python train.py --model="CTC audio transcriber" --dataset="short read English sentences (LibriTTS-R)" --train_examples=26041 --gain_aug_db=10 --noise_aug=0.002 --n_mels=40 --hop_length=160 --input="log_mel" --spec_augment=false --win_length=400 --tokenizer="char" --vocab_size=32 --arch="tc_resnet" --norm="batchnorm" --hidden_act="relu" --depths=[2, 3, 4, 2] --kernel_size=7 --stem="single" --widths=[192, 192, 192, 192] --init="trunc_normal_002" --residual_init="none" --optimizer="adamw" --learning_rate=0.0025 --beta1=0.95 --beta2=0.98 --eps=1e-10 --max_grad_norm=3.0 --max_steps=10600 --batch_size=192 --epochs=78.2 --lr_schedule="cosine" --final_lr_fraction=0.01 --warmup_steps=310 --weight_decay=0.1
Rows from block 2 of a small CTC audio transcriber, named by matrix and row number. Rows with one number belong to one channel. Each number is 200 + 40 x the weight over its row's rms, rounded and kept within 0 to 999. All counts start at 0.
After each channel's rows are labels from the 100 clips, of 14976, where the channel reaches its highest value: "strongest on" is what is common among them; "loudest" is the band of the loudest frequency at the time of the peak. Only what is clearly more common there than usual is listed. The data: short read English sentences (LibriTTS-R).
# convs0: first width-7 conv (model.blocks.2.convs.0.weight, 192x192x7, each kernel summed), inputs 0-191
# convs1: second width-7 conv (model.blocks.2.convs.1.weight, 192x192x7, transposed, each kernel summed), outputs 0-191

convs0.90,194,157,173,207,228,217,136,161,213,240,166,191,180,224,217,136,191,169,185,214,226,235,201,228,211,197,253,218,172,180,196,210,183,174,128,136,113,165,153,144,155,204,106,129,255,178,142,227,148,193,243,96,198,234,158,226,176,205,121,203,186,210,205,167,193,204,242,186,201,210,259,220,215,230,175,244,185,204,222,201,250,269,200,150,193,229,203,184,159,152,226,210,108,238,227,191,150,156,182,191,203,218,192,219,209,173,199,219,235,155,173,192,290,173,158,198,216,148,100,190,262,202,230,202,204,213,189,122,140,235,221,223,245,163,124,118,194,298,177,296,203,142,214,223,194,220,99,217,263,175,212,173,172,236,219,142,195,224,170,187,187,149,226,252,180,206,189,223,210,185,152,150,248,206,143,252,202,140,173,222,153,186,202,168,252,84,218,145,258,199,244,219
convs1.90,198,246,191,201,219,153,232,158,259,162,190,224,229,224,201,251,183,116,242,217,161,186,212,234,236,153,187,145,167,245,178,205,237,120,251,209,246,158,204,201,166,186,204,229,131,121,170,192,235,228,250,220,190,159,233,226,220,249,196,178,193,143,194,186,106,185,233,183,135,207,173,215,122,181,219,232,249,100,174,281,205,242,76,175,257,250,192,235,199,184,97,163,200,196,237,128,119,233,176,185,263,208,158,256,156,256,244,211,145,146,253,187,173,201,225,215,222,145,128,216,243,203,134,152,194,186,198,259,207,181,231,214,247,219,197,220,221,196,239,192,200,80,207,178,197,201,212,214,190,219,115,204,266,187,121,233,172,229,217,215,263,178,195,191,269,158,230,170,231,215,185,248,105,149,189,197,246,224,199,173,218,195,182,191,178,243,221,213,189,161,204,206
strongest on: voice: female
loudest: 250 to 500 Hz

convs0.75,181,148,86,252,151,233,214,133,228,193,239,231,213,167,93,218,177,229,241,158,179,220,197,194,190,186,182,173,191,191,216,256,223,221,195,226,189,191,196,36,204,197,244,237,92,115,205,185,167,190,147,216,136,184,69,238,236,202,255,179,129,233,176,190,219,188,187,194,112,207,236,198,204,201,162,168,160,134,196,252,114,225,223,176,234,198,186,198,211,238,105,207,176,191,194,181,131,210,280,190,217,186,202,183,212,231,228,184,188,139,194,202,167,211,189,193,223,256,199,158,251,182,239,221,171,100,207,230,180,221,244,231,216,166,236,180,198,209,252,197,245,249,220,212,202,131,181,198,208,183,199,208,162,156,286,147,213,226,209,158,237,252,145,239,173,219,178,152,148,202,215,235,248,217,207,252,175,178,247,172,212,191,200,201,222,150,192,205,254,103,200,182
convs1.75,213,260,192,142,192,244,175,110,221,270,128,150,173,212,217,152,217,246,166,179,233,209,182,132,200,218,150,205,179,237,212,171,171,158,203,174,191,301,204,197,173,207,186,210,249,158,150,264,273,224,280,177,233,242,196,129,164,205,206,199,278,173,196,195,199,132,168,215,205,181,154,191,208,214,183,181,114,176,180,173,210,238,190,234,122,232,106,193,201,189,219,228,209,136,164,267,226,213,177,94,141,168,200,189,223,186,220,205,189,168,141,154,227,267,190,194,220,100,171,190,157,202,207,167,222,201,309,202,147,195,207,220,205,213,202,154,211,207,172,215,150,180,201,193,201,240,149,158,164,162,244,206,125,180,201,159,209,160,167,177,194,235,228,202,186,285,158,176,186,124,177,148,208,132,226,197,224,266,173,225,183,162,192,81,146,216,213,157,156,109,162,184
strongest on: the word "you"
loudest: 250 to 500 Hz

convs0.119,250,239,199,238,153,225,217,188,237,157,218,211,200,138,198,243,239,223,245,180,241,180,270,193,216,184,156,194,274,224,144,220,200,210,212,168,167,227,238,202,125,137,317,212,198,183,226,132,159,110,143,170,240,183,91,260,169,177,201,235,132,171,168,156,218,194,213,206,232,221,189,183,236,216,232,154,232,249,140,166,147,184,216,190,247,213,180,184,102,182,122,65,182,141,281,195,241,161,211,149,236,188,124,219,192,173,174,196,209,135,181,162,216,128,178,211,131,215,197,213,219,238,171,255,174,185,236,100,156,190,237,216,225,209,178,170,189,109,210,197,223,243,169,143,187,184,176,201,146,145,151,195,206,182,232,188,210,172,178,145,158,150,135,206,151,222,171,275,150,179,195,162,236,197,201,262,225,185,194,227,218,226,150,221,157,203,183,195,175,220,222,219
convs1.119,201,222,151,248,115,212,161,140,203,251,197,125,147,196,132,180,219,161,218,157,168,241,142,226,216,144,212,217,145,180,223,184,210,172,142,219,130,221,152,135,228,205,115,214,200,137,211,211,209,191,221,152,188,205,142,135,202,250,223,181,181,171,163,80,201,175,182,197,226,210,188,189,196,208,150,187,171,221,230,178,223,218,189,243,227,149,214,186,195,230,245,293,166,236,166,238,172,200,140,248,133,117,192,221,226,132,200,166,150,159,96,160,180,184,223,180,167,152,215,158,214,168,223,200,144,222,177,219,150,167,122,233,183,192,177,136,230,242,135,218,176,180,194,140,286,176,94,175,176,115,207,186,158,210,166,219,196,211,238,213,154,116,230,166,191,266,104,213,190,174,183,180,124,177,146,193,257,162,198,174,143,190,172,203,184,223,196,195,159,191,193,181
strongest on: the word "was"
loudest: 250 to 500 Hz

convs0.49,141,180,220,196,169,234,219,224,209,182,171,168,190,200,149,148,131,201,128,182,214,157,196,206,178,180,201,224,212,139,178,202,231,195,190,204,178,287,125,227,194,244,128,210,224,190,181,243,160,201,207,184,87,212,149,141,205,171,200,221,177,229,220,203,121,185,229,205,178,204,159,204,203,180,172,145,165,187,188,208,215,220,140,159,167,187,147,221,242,174,130,244,221,217,153,152,160,187,201,185,188,217,256,236,208,142,149,161,188,120,198,237,198,130,194,220,220,192,201,222,210,227,186,94,178,156,191,201,187,160,120,141,182,172,79,182,167,188,167,240,222,103,241,206,196,235,248,170,180,173,285,227,288,210,166,194,142,192,180,185,127,206,189,304,220,173,179,202,221,199,156,100,151,106,215,169,191,195,161,232,204,168,173,183,144,86,228,131,239,181,186,196
convs1.49,214,200,226,195,228,126,164,159,216,182,206,202,150,263,239,161,209,175,185,199,228,177,192,202,253,152,103,229,167,234,161,201,169,212,256,214,231,121,203,235,138,262,156,140,202,81,207,183,190,226,253,204,237,207,238,213,225,162,159,173,200,191,194,241,202,195,162,151,167,169,227,222,77,234,215,198,180,123,186,227,245,135,195,225,169,255,197,237,109,139,141,174,239,235,154,65,263,167,161,128,180,161,195,210,202,130,250,233,207,138,216,224,163,164,175,227,175,195,215,197,233,154,180,130,197,157,166,187,220,198,212,99,193,170,198,206,157,123,203,180,202,192,197,248,190,93,219,186,181,220,177,149,286,208,229,194,151,167,201,241,277,171,284,192,211,205,263,161,170,196,172,207,189,182,221,208,185,183,183,212,192,182,167,140,204,224,231,161,162,204,187,231
strongest on: voice: male
loudest: 500 to 1000 Hz

convs0.50,179,210,217,236,234,244,142,149,227,200,243,219,194,174,169,216,155,124,182,216,195,199,231,126,194,256,256,289,158,205,290,192,133,170,146,173,242,238,186,177,187,187,184,229,247,222,155,130,254,258,184,125,210,147,229,239,189,253,167,205,212,233,190,128,247,224,200,167,257,200,240,141,219,83,141,109,207,226,114,114,142,243,115,209,241,199,196,215,192,236,154,187,167,187,232,174,256,176,224,249,211,188,181,163,157,224,181,150,170,252,200,129,217,227,184,243,204,149,265,206,139,248,235,214,178,160,178,190,160,206,186,188,111,185,189,181,152,211,228,222,183,158,195,159,234,210,205,181,213,200,247,274,178,212,171,144,238,208,185,187,196,209,242,150,213,254,93,208,188,176,193,183,195,172,174,148,136,170,229,223,134,179,176,173,223,235,204,205,140,206,142,148
convs1.50,186,257,180,197,253,267,179,216,124,210,127,140,205,165,242,216,211,161,197,248,194,219,210,238,183,162,138,235,214,212,298,227,293,172,219,211,186,221,211,180,159,217,233,195,222,245,217,176,220,216,247,165,172,210,205,209,188,219,173,187,139,114,202,210,236,189,234,289,152,280,195,189,251,224,151,210,159,218,226,197,221,190,188,188,164,230,226,141,205,213,216,176,254,241,177,177,186,216,136,157,163,176,174,207,252,184,210,224,190,231,125,201,163,226,252,195,196,181,242,176,139,288,262,215,148,226,225,245,261,195,195,201,225,195,180,202,172,173,221,158,197,211,185,214,108,165,211,95,170,164,204,178,161,109,187,179,190,73,175,178,94,189,230,294,152,219,174,126,188,181,222,219,164,198,208,185,119,228,182,173,204,140,233,258,165,121,178,214,279,142,168,198
strongest on: the word "was"
loudest: 250 to 500 Hz

convs0.137,223,243,231,167,217,209,235,251,194,241,169,241,206,287,171,205,184,233,251,163,230,201,123,215,166,199,210,243,173,224,191,165,199,197,189,206,160,291,141,217,188,157,141,260,166,266,198,217,189,175,215,225,114,149,156,234,177,232,190,245,159,206,221,210,237,203,248,190,154,229,201,249,197,226,221,246,242,196,203,201,290,265,196,183,133,154,175,234,192,124,170,229,128,225,158,264,256,194,220,205,96,216,302,234,224,177,175,146,252,206,237,214,232,237,241,216,169,247,160,268,173,196,209,145,255,126,245,219,209,206,173,196,157,236,153,143,237,246,213,172,228,236,206,178,181,212,254,174,199,244,178,274,218,222,287,150,220,177,206,182,151,169,218,180,228,148,237,224,198,225,149,145,299,158,134,237,193,239,263,205,147,134,165,233,219,218,208,189,214,193,233,107
convs1.137,170,215,243,150,239,183,167,185,151,180,197,204,220,95,167,210,210,195,182,232,151,219,160,243,169,181,234,205,172,194,242,160,165,124,198,169,181,122,178,129,221,182,182,180,244,236,212,227,147,205,244,179,193,234,168,174,205,207,208,163,184,184,207,260,216,193,163,218,180,84,150,171,231,148,168,212,153,204,153,229,175,195,212,157,221,227,222,214,232,152,175,197,216,213,158,200,190,200,172,116,164,251,131,212,190,173,201,203,210,161,133,187,258,157,232,165,218,241,169,239,85,192,202,202,153,196,205,199,150,240,127,222,102,123,209,203,172,180,184,175,204,99,181,194,131,150,167,93,188,191,279,201,197,151,201,174,171,62,206,184,63,224,169,207,182,224,191,168,231,186,186,167,228,221,221,225,143,186,213,217,187,245,191,177,138,160,226,201,127,134,210,208
strongest on: voice: male
loudest: 250 to 500 Hz

convs0.135,184,202,211,224,154,205,144,180,140,235,170,119,205,182,180,159,254,179,159,119,132,215,153,274,182,120,154,144,227,237,233,158,204,227,166,111,211,204,220,249,196,155,112,213,169,211,189,151,192,168,194,109,209,182,200,232,191,184,212,183,174,264,149,95,218,190,187,178,124,252,200,199,225,153,149,248,115,202,190,126,174,220,170,237,166,152,209,235,186,181,206,168,169,140,91,144,177,179,142,206,184,193,154,188,196,159,161,198,224,165,241,200,196,119,176,187,163,178,243,263,229,134,190,214,183,217,194,177,178,206,212,169,225,194,183,140,191,176,180,216,208,232,201,172,203,264,163,197,169,262,99,135,213,203,257,200,216,173,280,252,165,103,205,257,202,205,173,259,173,173,224,203,217,153,120,215,139,225,184,171,195,146,152,188,234,173,214,218,216,224,255,179
convs1.135,166,254,186,87,239,215,145,169,144,153,165,226,196,159,252,206,175,201,229,224,259,230,215,178,174,189,239,196,183,182,113,158,226,108,229,162,237,164,173,168,146,233,215,176,248,231,140,190,227,221,235,217,187,183,193,244,165,192,203,165,171,180,200,219,266,237,157,207,120,166,203,194,66,149,243,182,218,190,177,168,201,186,137,216,185,224,206,183,137,151,214,197,206,227,211,287,207,251,252,149,200,203,197,215,179,236,193,171,245,149,210,249,234,159,232,171,189,180,176,247,187,201,190,247,256,212,188,164,238,207,176,124,155,221,129,187,174,191,174,202,255,109,204,239,262,212,228,184,191,168,95,212,215,223,125,240,175,193,212,278,166,234,222,172,257,150,105,213,129,217,175,266,214,166,173,237,232,178,255,215,131,202,256,181,173,223,201,213,232,151,105,172
strongest on: the word "his"; the word "was"
loudest: 250 to 500 Hz

convs0.88,198,179,200,132,136,229,138,109,200,154,227,193,184,222,237,187,223,268,136,213,169,145,239,224,147,175,227,157,185,157,219,199,204,185,209,207,162,229,170,97,177,209,178,189,153,191,169,208,221,167,229,173,190,263,207,204,151,181,141,210,176,208,207,231,210,180,131,157,135,92,165,218,88,176,143,132,116,134,219,173,242,190,195,168,277,154,231,178,196,184,162,213,241,138,177,193,137,190,176,183,193,192,195,245,161,190,171,144,211,167,174,136,245,177,222,231,200,178,146,226,188,190,212,201,243,209,214,198,212,183,176,185,149,168,185,187,136,165,197,210,59,177,151,213,198,166,185,174,183,185,176,172,132,245,150,179,181,307,134,194,197,205,197,209,117,188,112,222,139,232,192,162,126,169,189,202,215,192,153,182,122,190,200,133,200,135,245,186,192,212,238,167
convs1.88,239,263,239,186,216,186,135,133,193,249,170,256,209,211,156,287,181,146,214,226,212,208,209,180,244,182,168,205,180,121,249,216,191,242,245,277,271,203,200,228,165,212,162,163,238,113,201,227,286,291,230,257,232,201,244,101,284,176,251,182,262,156,167,211,185,213,211,251,212,194,186,234,177,263,175,220,232,165,198,239,197,163,184,192,199,279,202,289,213,243,180,145,231,185,221,167,228,276,251,175,160,236,151,260,244,178,232,285,199,196,240,252,202,212,256,234,163,206,275,198,164,171,221,225,166,224,271,205,284,206,202,255,208,235,223,232,212,141,254,150,190,203,249,224,177,198,204,212,181,191,133,202,225,148,171,217,238,193,212,244,199,229,224,205,197,220,205,151,287,177,186,211,214,217,255,125,195,195,240,220,188,256,188,181,204,207,203,108,224,152,178,280
strongest on: the word "mr"
loudest: 2000 to 4000 Hz

convs0.141,236,160,179,246,227,217,143,214,235,211,189,159,147,232,216,230,280,186,184,210,204,208,198,206,170,184,180,259,202,170,232,189,205,197,203,225,169,239,180,144,186,214,180,202,136,167,185,220,139,173,183,168,195,225,142,110,262,215,189,208,176,167,226,169,218,127,189,160,166,261,208,185,200,179,171,197,158,207,200,211,249,220,160,168,156,155,205,92,203,218,230,185,146,196,214,172,236,179,132,207,210,228,150,182,199,84,171,131,189,141,187,125,214,163,195,211,205,210,190,209,275,264,147,211,203,230,184,192,130,196,119,204,191,185,133,185,158,158,188,134,220,201,156,155,252,226,220,148,200,219,179,188,173,189,159,287,172,247,133,47,194,158,160,268,176,177,190,251,223,208,185,126,153,128,194,190,270,173,244,214,178,289,182,201,201,137,165,230,280,233,254,259
convs1.141,254,135,211,136,180,227,190,143,148,213,146,176,205,109,194,256,130,163,170,172,152,201,173,201,228,156,142,141,168,123,195,166,225,143,230,231,236,157,240,137,262,234,206,249,233,160,127,207,194,236,275,181,264,178,176,254,186,101,160,180,251,103,225,211,145,163,255,188,134,174,250,218,147,258,168,164,149,178,209,239,210,232,218,192,215,265,256,182,202,145,178,217,202,156,149,164,111,250,166,146,148,220,157,181,189,204,209,188,215,201,171,178,177,213,186,237,149,188,241,166,141,160,177,183,96,146,187,176,260,213,192,182,186,228,180,217,210,220,152,181,192,164,233,158,159,189,220,150,191,192,186,217,210,201,199,246,228,275,255,183,208,181,251,123,187,215,243,117,204,205,252,163,207,226,207,185,147,177,163,147,192,214,176,178,196,189,161,236,214,113,267,216
strongest on: voice: male
loudest: 250 to 500 Hz

convs0.138,192,193,156,187,170,140,238,153,200,236,196,193,220,224,130,167,246,185,240,219,163,203,178,198,182,218,250,218,205,156,232,219,125,173,206,155,180,90,200,150,184,189,208,212,174,253,151,252,241,158,204,166,226,272,174,153,186,238,190,198,206,264,170,182,259,213,173,184,235,181,200,217,188,155,227,139,215,192,146,201,266,275,178,170,247,183,163,185,226,99,212,190,176,172,191,103,145,175,247,229,191,241,234,210,173,159,210,207,199,197,147,195,100,157,217,214,116,137,240,175,279,237,150,248,244,107,174,168,150,205,139,225,299,169,209,207,110,184,210,197,230,161,152,147,164,205,228,212,246,202,225,236,191,212,95,200,228,145,211,167,110,191,201,213,200,151,188,215,184,208,212,221,96,179,195,159,238,299,203,203,206,172,193,238,215,188,157,151,188,184,144,200
convs1.138,221,233,237,208,232,312,178,142,214,188,204,241,197,178,172,236,139,191,230,209,279,185,221,200,160,201,203,277,254,216,192,220,261,150,207,184,115,223,189,171,191,201,190,231,212,182,215,150,242,231,197,170,257,193,181,245,180,129,111,211,160,104,256,179,262,226,237,204,134,208,205,257,127,169,155,207,207,225,191,218,179,208,214,225,205,257,140,203,183,181,193,157,121,208,207,248,182,218,159,138,148,198,176,286,177,178,216,204,265,225,214,220,215,225,212,190,204,169,188,198,171,288,224,222,187,182,228,227,211,161,200,242,158,242,166,196,199,189,232,176,235,149,151,215,218,150,162,104,147,210,250,237,232,82,88,216,230,73,241,239,132,179,239,188,179,196,207,122,209,220,210,229,218,175,212,272,198,120,196,144,171,251,219,225,187,199,174,187,160,197,184,211
strongest on: voice: female
loudest: 4000 to 8000 Hz

convs0.45,236,220,134,206,233,86,261,195,212,230,202,225,199,197,121,212,232,176,209,140,184,225,144,214,167,276,241,124,132,111,153,220,64,150,192,178,146,220,184,126,146,232,197,263,182,181,164,172,204,174,226,167,205,277,127,203,163,228,236,137,191,263,268,127,146,239,226,199,220,208,234,230,240,164,123,213,213,247,176,169,273,245,187,172,248,163,188,179,139,200,153,223,190,122,183,213,162,187,198,183,256,187,197,162,195,238,219,167,224,183,231,190,146,214,220,137,213,212,206,161,185,179,242,205,151,168,187,236,179,205,174,189,185,132,203,215,175,186,175,161,231,228,205,223,110,239,143,167,166,164,149,205,192,186,214,211,221,206,254,218,228,154,220,273,174,173,258,236,195,200,241,189,169,279,172,275,149,171,188,202,222,220,258,221,133,235,189,226,208,152,230,152
convs1.45,195,170,178,213,192,220,224,184,191,146,221,159,160,209,234,205,172,210,214,133,75,125,208,221,221,213,234,216,204,213,192,214,194,70,244,178,190,126,172,151,213,225,207,149,112,126,227,249,206,181,165,113,173,248,162,189,132,195,217,216,209,217,235,37,158,178,169,202,92,252,187,194,181,235,204,139,227,153,230,193,206,211,213,126,245,180,127,224,197,196,196,181,81,219,207,242,173,169,130,197,228,181,189,211,144,209,152,204,175,250,198,210,131,228,237,182,165,199,187,170,184,150,204,223,220,136,169,179,157,159,195,227,180,109,156,196,178,227,182,184,142,208,137,153,216,196,136,181,191,190,199,229,149,172,220,173,189,134,227,161,192,222,206,195,218,238,186,221,179,146,208,176,200,192,167,176,109,134,155,170,136,203,202,216,187,164,214,244,161,173,175,203
strongest on: voice: female
loudest: 250 to 500 Hz

convs0.35,223,209,180,194,273,208,228,144,219,257,167,256,185,202,157,180,243,181,219,225,223,195,205,206,125,164,206,122,205,203,219,122,135,188,153,178,183,146,174,177,218,230,212,179,212,215,206,227,255,178,251,116,211,221,187,219,140,210,173,209,166,160,183,211,245,204,199,211,199,232,219,149,200,154,125,194,226,218,181,229,264,234,144,260,189,185,201,204,208,181,174,152,104,259,204,183,164,133,159,267,249,212,173,244,197,152,167,172,247,196,219,137,217,256,155,230,190,150,244,126,180,274,188,178,218,141,210,232,186,252,280,254,204,165,223,186,139,201,201,195,258,194,212,163,206,200,198,89,160,171,199,283,88,216,187,213,128,156,257,200,162,220,229,252,211,221,164,215,210,171,134,165,245,151,215,246,208,229,159,220,129,121,165,136,167,206,187,93,199,253,161,233
convs1.35,204,249,187,211,200,174,202,255,209,185,213,189,198,179,154,220,135,153,162,181,171,174,138,167,234,242,196,170,187,222,198,188,233,178,204,243,215,115,206,198,142,236,245,238,147,206,202,244,200,202,190,190,210,147,195,183,155,171,136,168,173,131,158,270,211,240,196,233,194,221,213,202,217,153,248,274,208,194,193,265,217,150,132,189,203,282,214,191,171,169,202,192,198,199,187,110,184,231,235,127,194,90,242,202,264,200,200,206,232,145,157,243,176,173,207,173,165,185,208,212,170,207,270,85,59,118,146,172,200,217,116,183,237,207,216,242,247,140,221,205,179,170,207,236,164,147,198,202,210,188,227,222,252,218,133,209,202,225,138,210,236,216,195,216,228,165,179,146,147,203,220,170,73,169,246,207,176,163,219,72,245,224,128,219,202,212,248,174,161,203,164,215
strongest on: voice: female
loudest: 4000 to 8000 Hz

convs0.61,210,154,213,217,250,216,105,107,164,142,263,200,171,227,154,216,197,209,186,154,198,200,167,223,192,187,211,207,189,98,267,249,212,234,177,225,158,221,163,163,163,232,143,200,233,180,254,97,166,239,183,193,207,224,235,150,202,215,255,196,197,63,170,186,194,155,181,183,147,176,182,252,277,169,176,217,192,164,227,198,214,128,209,142,256,196,247,196,266,199,192,190,229,144,219,168,176,242,212,194,175,215,126,231,201,217,189,162,221,210,228,209,186,215,181,207,164,134,167,197,191,151,237,178,193,230,181,238,158,81,212,135,228,152,121,226,241,187,179,257,144,164,207,218,189,142,170,238,277,139,215,137,178,186,157,234,148,263,217,189,204,223,203,177,195,165,172,168,193,157,152,268,193,157,184,159,226,181,134,184,222,241,159,230,204,139,178,165,277,135,278,186
convs1.61,187,204,192,204,177,306,66,103,233,198,192,216,154,208,253,192,234,212,107,267,172,120,259,165,208,234,220,177,205,251,191,173,179,203,183,262,178,225,129,240,177,259,226,224,232,181,180,235,255,186,152,171,265,188,165,254,162,177,242,234,244,156,228,155,216,253,136,162,209,175,223,187,240,183,145,151,128,213,182,110,236,197,187,176,177,186,157,187,213,180,199,216,183,231,155,195,224,239,197,218,153,253,170,212,273,168,153,218,203,248,227,210,173,216,111,152,225,181,221,178,122,182,244,223,160,249,197,140,163,147,178,181,161,245,226,215,118,236,190,212,183,122,157,196,250,185,232,165,219,90,218,229,204,170,148,179,208,175,270,222,180,242,191,176,214,162,206,149,198,233,207,181,166,227,247,190,227,213,173,233,191,260,202,102,241,174,208,235,251,240,211,167
strongest on: voice: male
loudest: 250 to 500 Hz

convs0.31,210,237,154,236,277,175,208,160,173,241,60,236,115,167,238,233,213,185,120,167,168,178,115,234,255,217,158,178,223,202,221,158,196,201,228,219,197,220,171,220,229,133,196,172,196,264,195,188,212,170,205,196,254,165,254,211,84,183,231,181,222,148,189,156,243,232,225,246,224,239,183,198,255,205,96,181,235,262,174,158,153,191,199,174,228,171,217,166,201,160,241,190,186,112,277,193,199,164,134,290,138,183,274,178,200,245,244,238,198,192,180,198,198,169,177,192,238,161,236,178,175,234,131,240,174,162,39,187,199,191,215,242,211,195,185,233,155,218,246,230,180,255,246,195,189,154,180,214,186,172,200,241,200,219,239,199,219,248,150,177,147,195,196,179,257,240,147,232,186,214,155,90,176,191,203,177,197,174,204,230,180,189,168,213,145,199,194,228,249,186,159,193
convs1.31,186,271,222,304,207,243,164,248,162,189,181,157,168,217,170,186,269,192,268,194,229,213,193,220,190,225,212,181,210,169,279,181,199,183,195,144,202,173,203,249,145,194,192,223,232,271,235,191,203,201,140,215,216,254,139,197,216,240,253,179,131,192,261,248,187,182,239,165,230,169,141,238,264,135,111,235,197,212,238,307,168,153,144,251,195,177,209,158,161,129,223,243,186,232,148,244,213,242,155,172,139,218,153,230,180,164,183,208,221,210,211,221,204,140,291,183,179,141,114,195,146,137,222,223,193,223,237,140,142,220,254,197,126,214,217,172,169,190,167,199,133,253,184,169,162,210,224,153,211,215,191,132,124,169,186,187,108,191,195,190,138,180,135,158,198,199,210,261,239,185,174,122,233,253,183,223,186,183,181,205,224,206,196,239,199,202,205,116,287,234,173,214
strongest on: the word "was"
loudest: 250 to 500 Hz

convs0.39,145,149,188,139,108,197,187,150,210,230,213,187,109,245,201,137,239,247,154,285,269,223,199,134,205,223,245,180,219,174,200,187,180,267,174,164,169,184,240,264,210,255,181,126,223,117,156,220,205,170,235,162,176,189,187,181,228,221,224,191,178,187,122,222,141,107,201,122,218,213,62,216,273,207,162,202,154,127,256,161,139,201,196,184,222,197,187,166,208,171,250,181,226,174,222,191,170,218,188,170,122,304,214,219,161,161,207,216,172,180,193,208,193,224,189,173,179,190,223,193,192,172,248,214,198,187,229,184,132,162,118,166,204,98,178,198,170,243,208,212,154,205,149,166,281,226,138,232,240,153,185,206,251,183,162,186,260,230,194,160,204,161,227,155,194,224,170,175,180,177,225,226,103,208,169,185,232,182,189,161,141,230,209,140,194,157,148,203,230,215,224,204
convs1.39,139,206,235,175,231,196,215,117,156,219,256,139,255,221,110,162,137,207,249,128,220,237,216,226,168,109,168,226,221,221,185,214,110,159,219,224,232,211,187,221,162,252,237,148,214,208,163,175,206,242,114,264,242,148,223,214,190,117,196,209,178,248,171,190,220,277,231,191,136,243,214,211,182,135,168,179,199,183,194,180,221,202,206,201,161,161,186,192,205,193,144,155,186,149,199,164,193,171,166,123,147,227,167,151,184,159,176,225,141,176,236,195,141,162,78,199,183,129,170,194,255,254,221,153,241,183,177,183,188,146,177,138,227,157,165,260,194,145,265,191,220,181,187,201,173,150,222,177,206,242,116,231,162,166,212,224,183,166,256,165,183,216,180,253,152,189,183,143,241,216,193,217,141,240,144,206,163,126,248,205,214,204,238,191,201,248,191,185,216,215,331,180
strongest on: the word "be"
loudest: 250 to 500 Hz

convs0.178,198,195,176,172,142,228,162,240,235,133,196,228,158,187,140,204,244,177,240,149,212,240,192,132,177,205,166,209,210,287,248,194,117,226,163,210,260,158,134,205,272,258,154,149,187,236,205,176,191,171,200,173,170,184,161,136,252,247,176,224,221,190,247,215,245,166,244,257,99,200,204,211,231,182,252,249,202,191,180,234,232,217,205,183,171,165,184,150,157,197,111,259,201,173,185,273,171,271,205,162,108,133,201,269,220,220,152,204,175,181,141,182,216,215,212,176,148,224,246,206,240,251,285,94,207,179,190,162,196,172,208,192,235,191,160,282,192,174,255,236,225,193,193,176,194,212,230,174,216,186,218,142,170,152,194,199,232,175,197,177,189,269,207,213,222,166,145,164,171,165,131,156,133,118,228,136,163,173,132,169,171,238,105,172,190,164,174,133,179,174,167,171
convs1.178,211,191,203,188,205,236,262,263,214,202,106,224,116,265,179,257,150,231,136,193,221,181,191,135,134,226,173,217,223,254,281,188,206,154,168,205,276,215,164,188,210,254,205,131,185,211,213,173,179,230,235,172,184,207,198,203,98,147,262,184,198,291,220,194,241,194,194,82,249,170,234,161,263,235,226,187,180,139,181,187,219,219,208,237,165,234,150,217,191,168,220,224,248,222,199,190,199,131,246,185,188,196,156,212,149,194,145,265,234,234,249,157,187,156,155,203,196,211,232,222,191,231,257,130,236,207,151,171,232,195,179,123,181,209,163,214,174,231,236,187,223,252,91,164,91,176,194,201,138,197,254,143,191,207,196,216,182,185,217,159,203,221,238,93,217,246,198,197,178,188,211,213,91,151,189,193,159,199,148,216,170,223,194,225,237,246,213,162,223,283,210,217
strongest on: voice: male
loudest: 4000 to 8000 Hz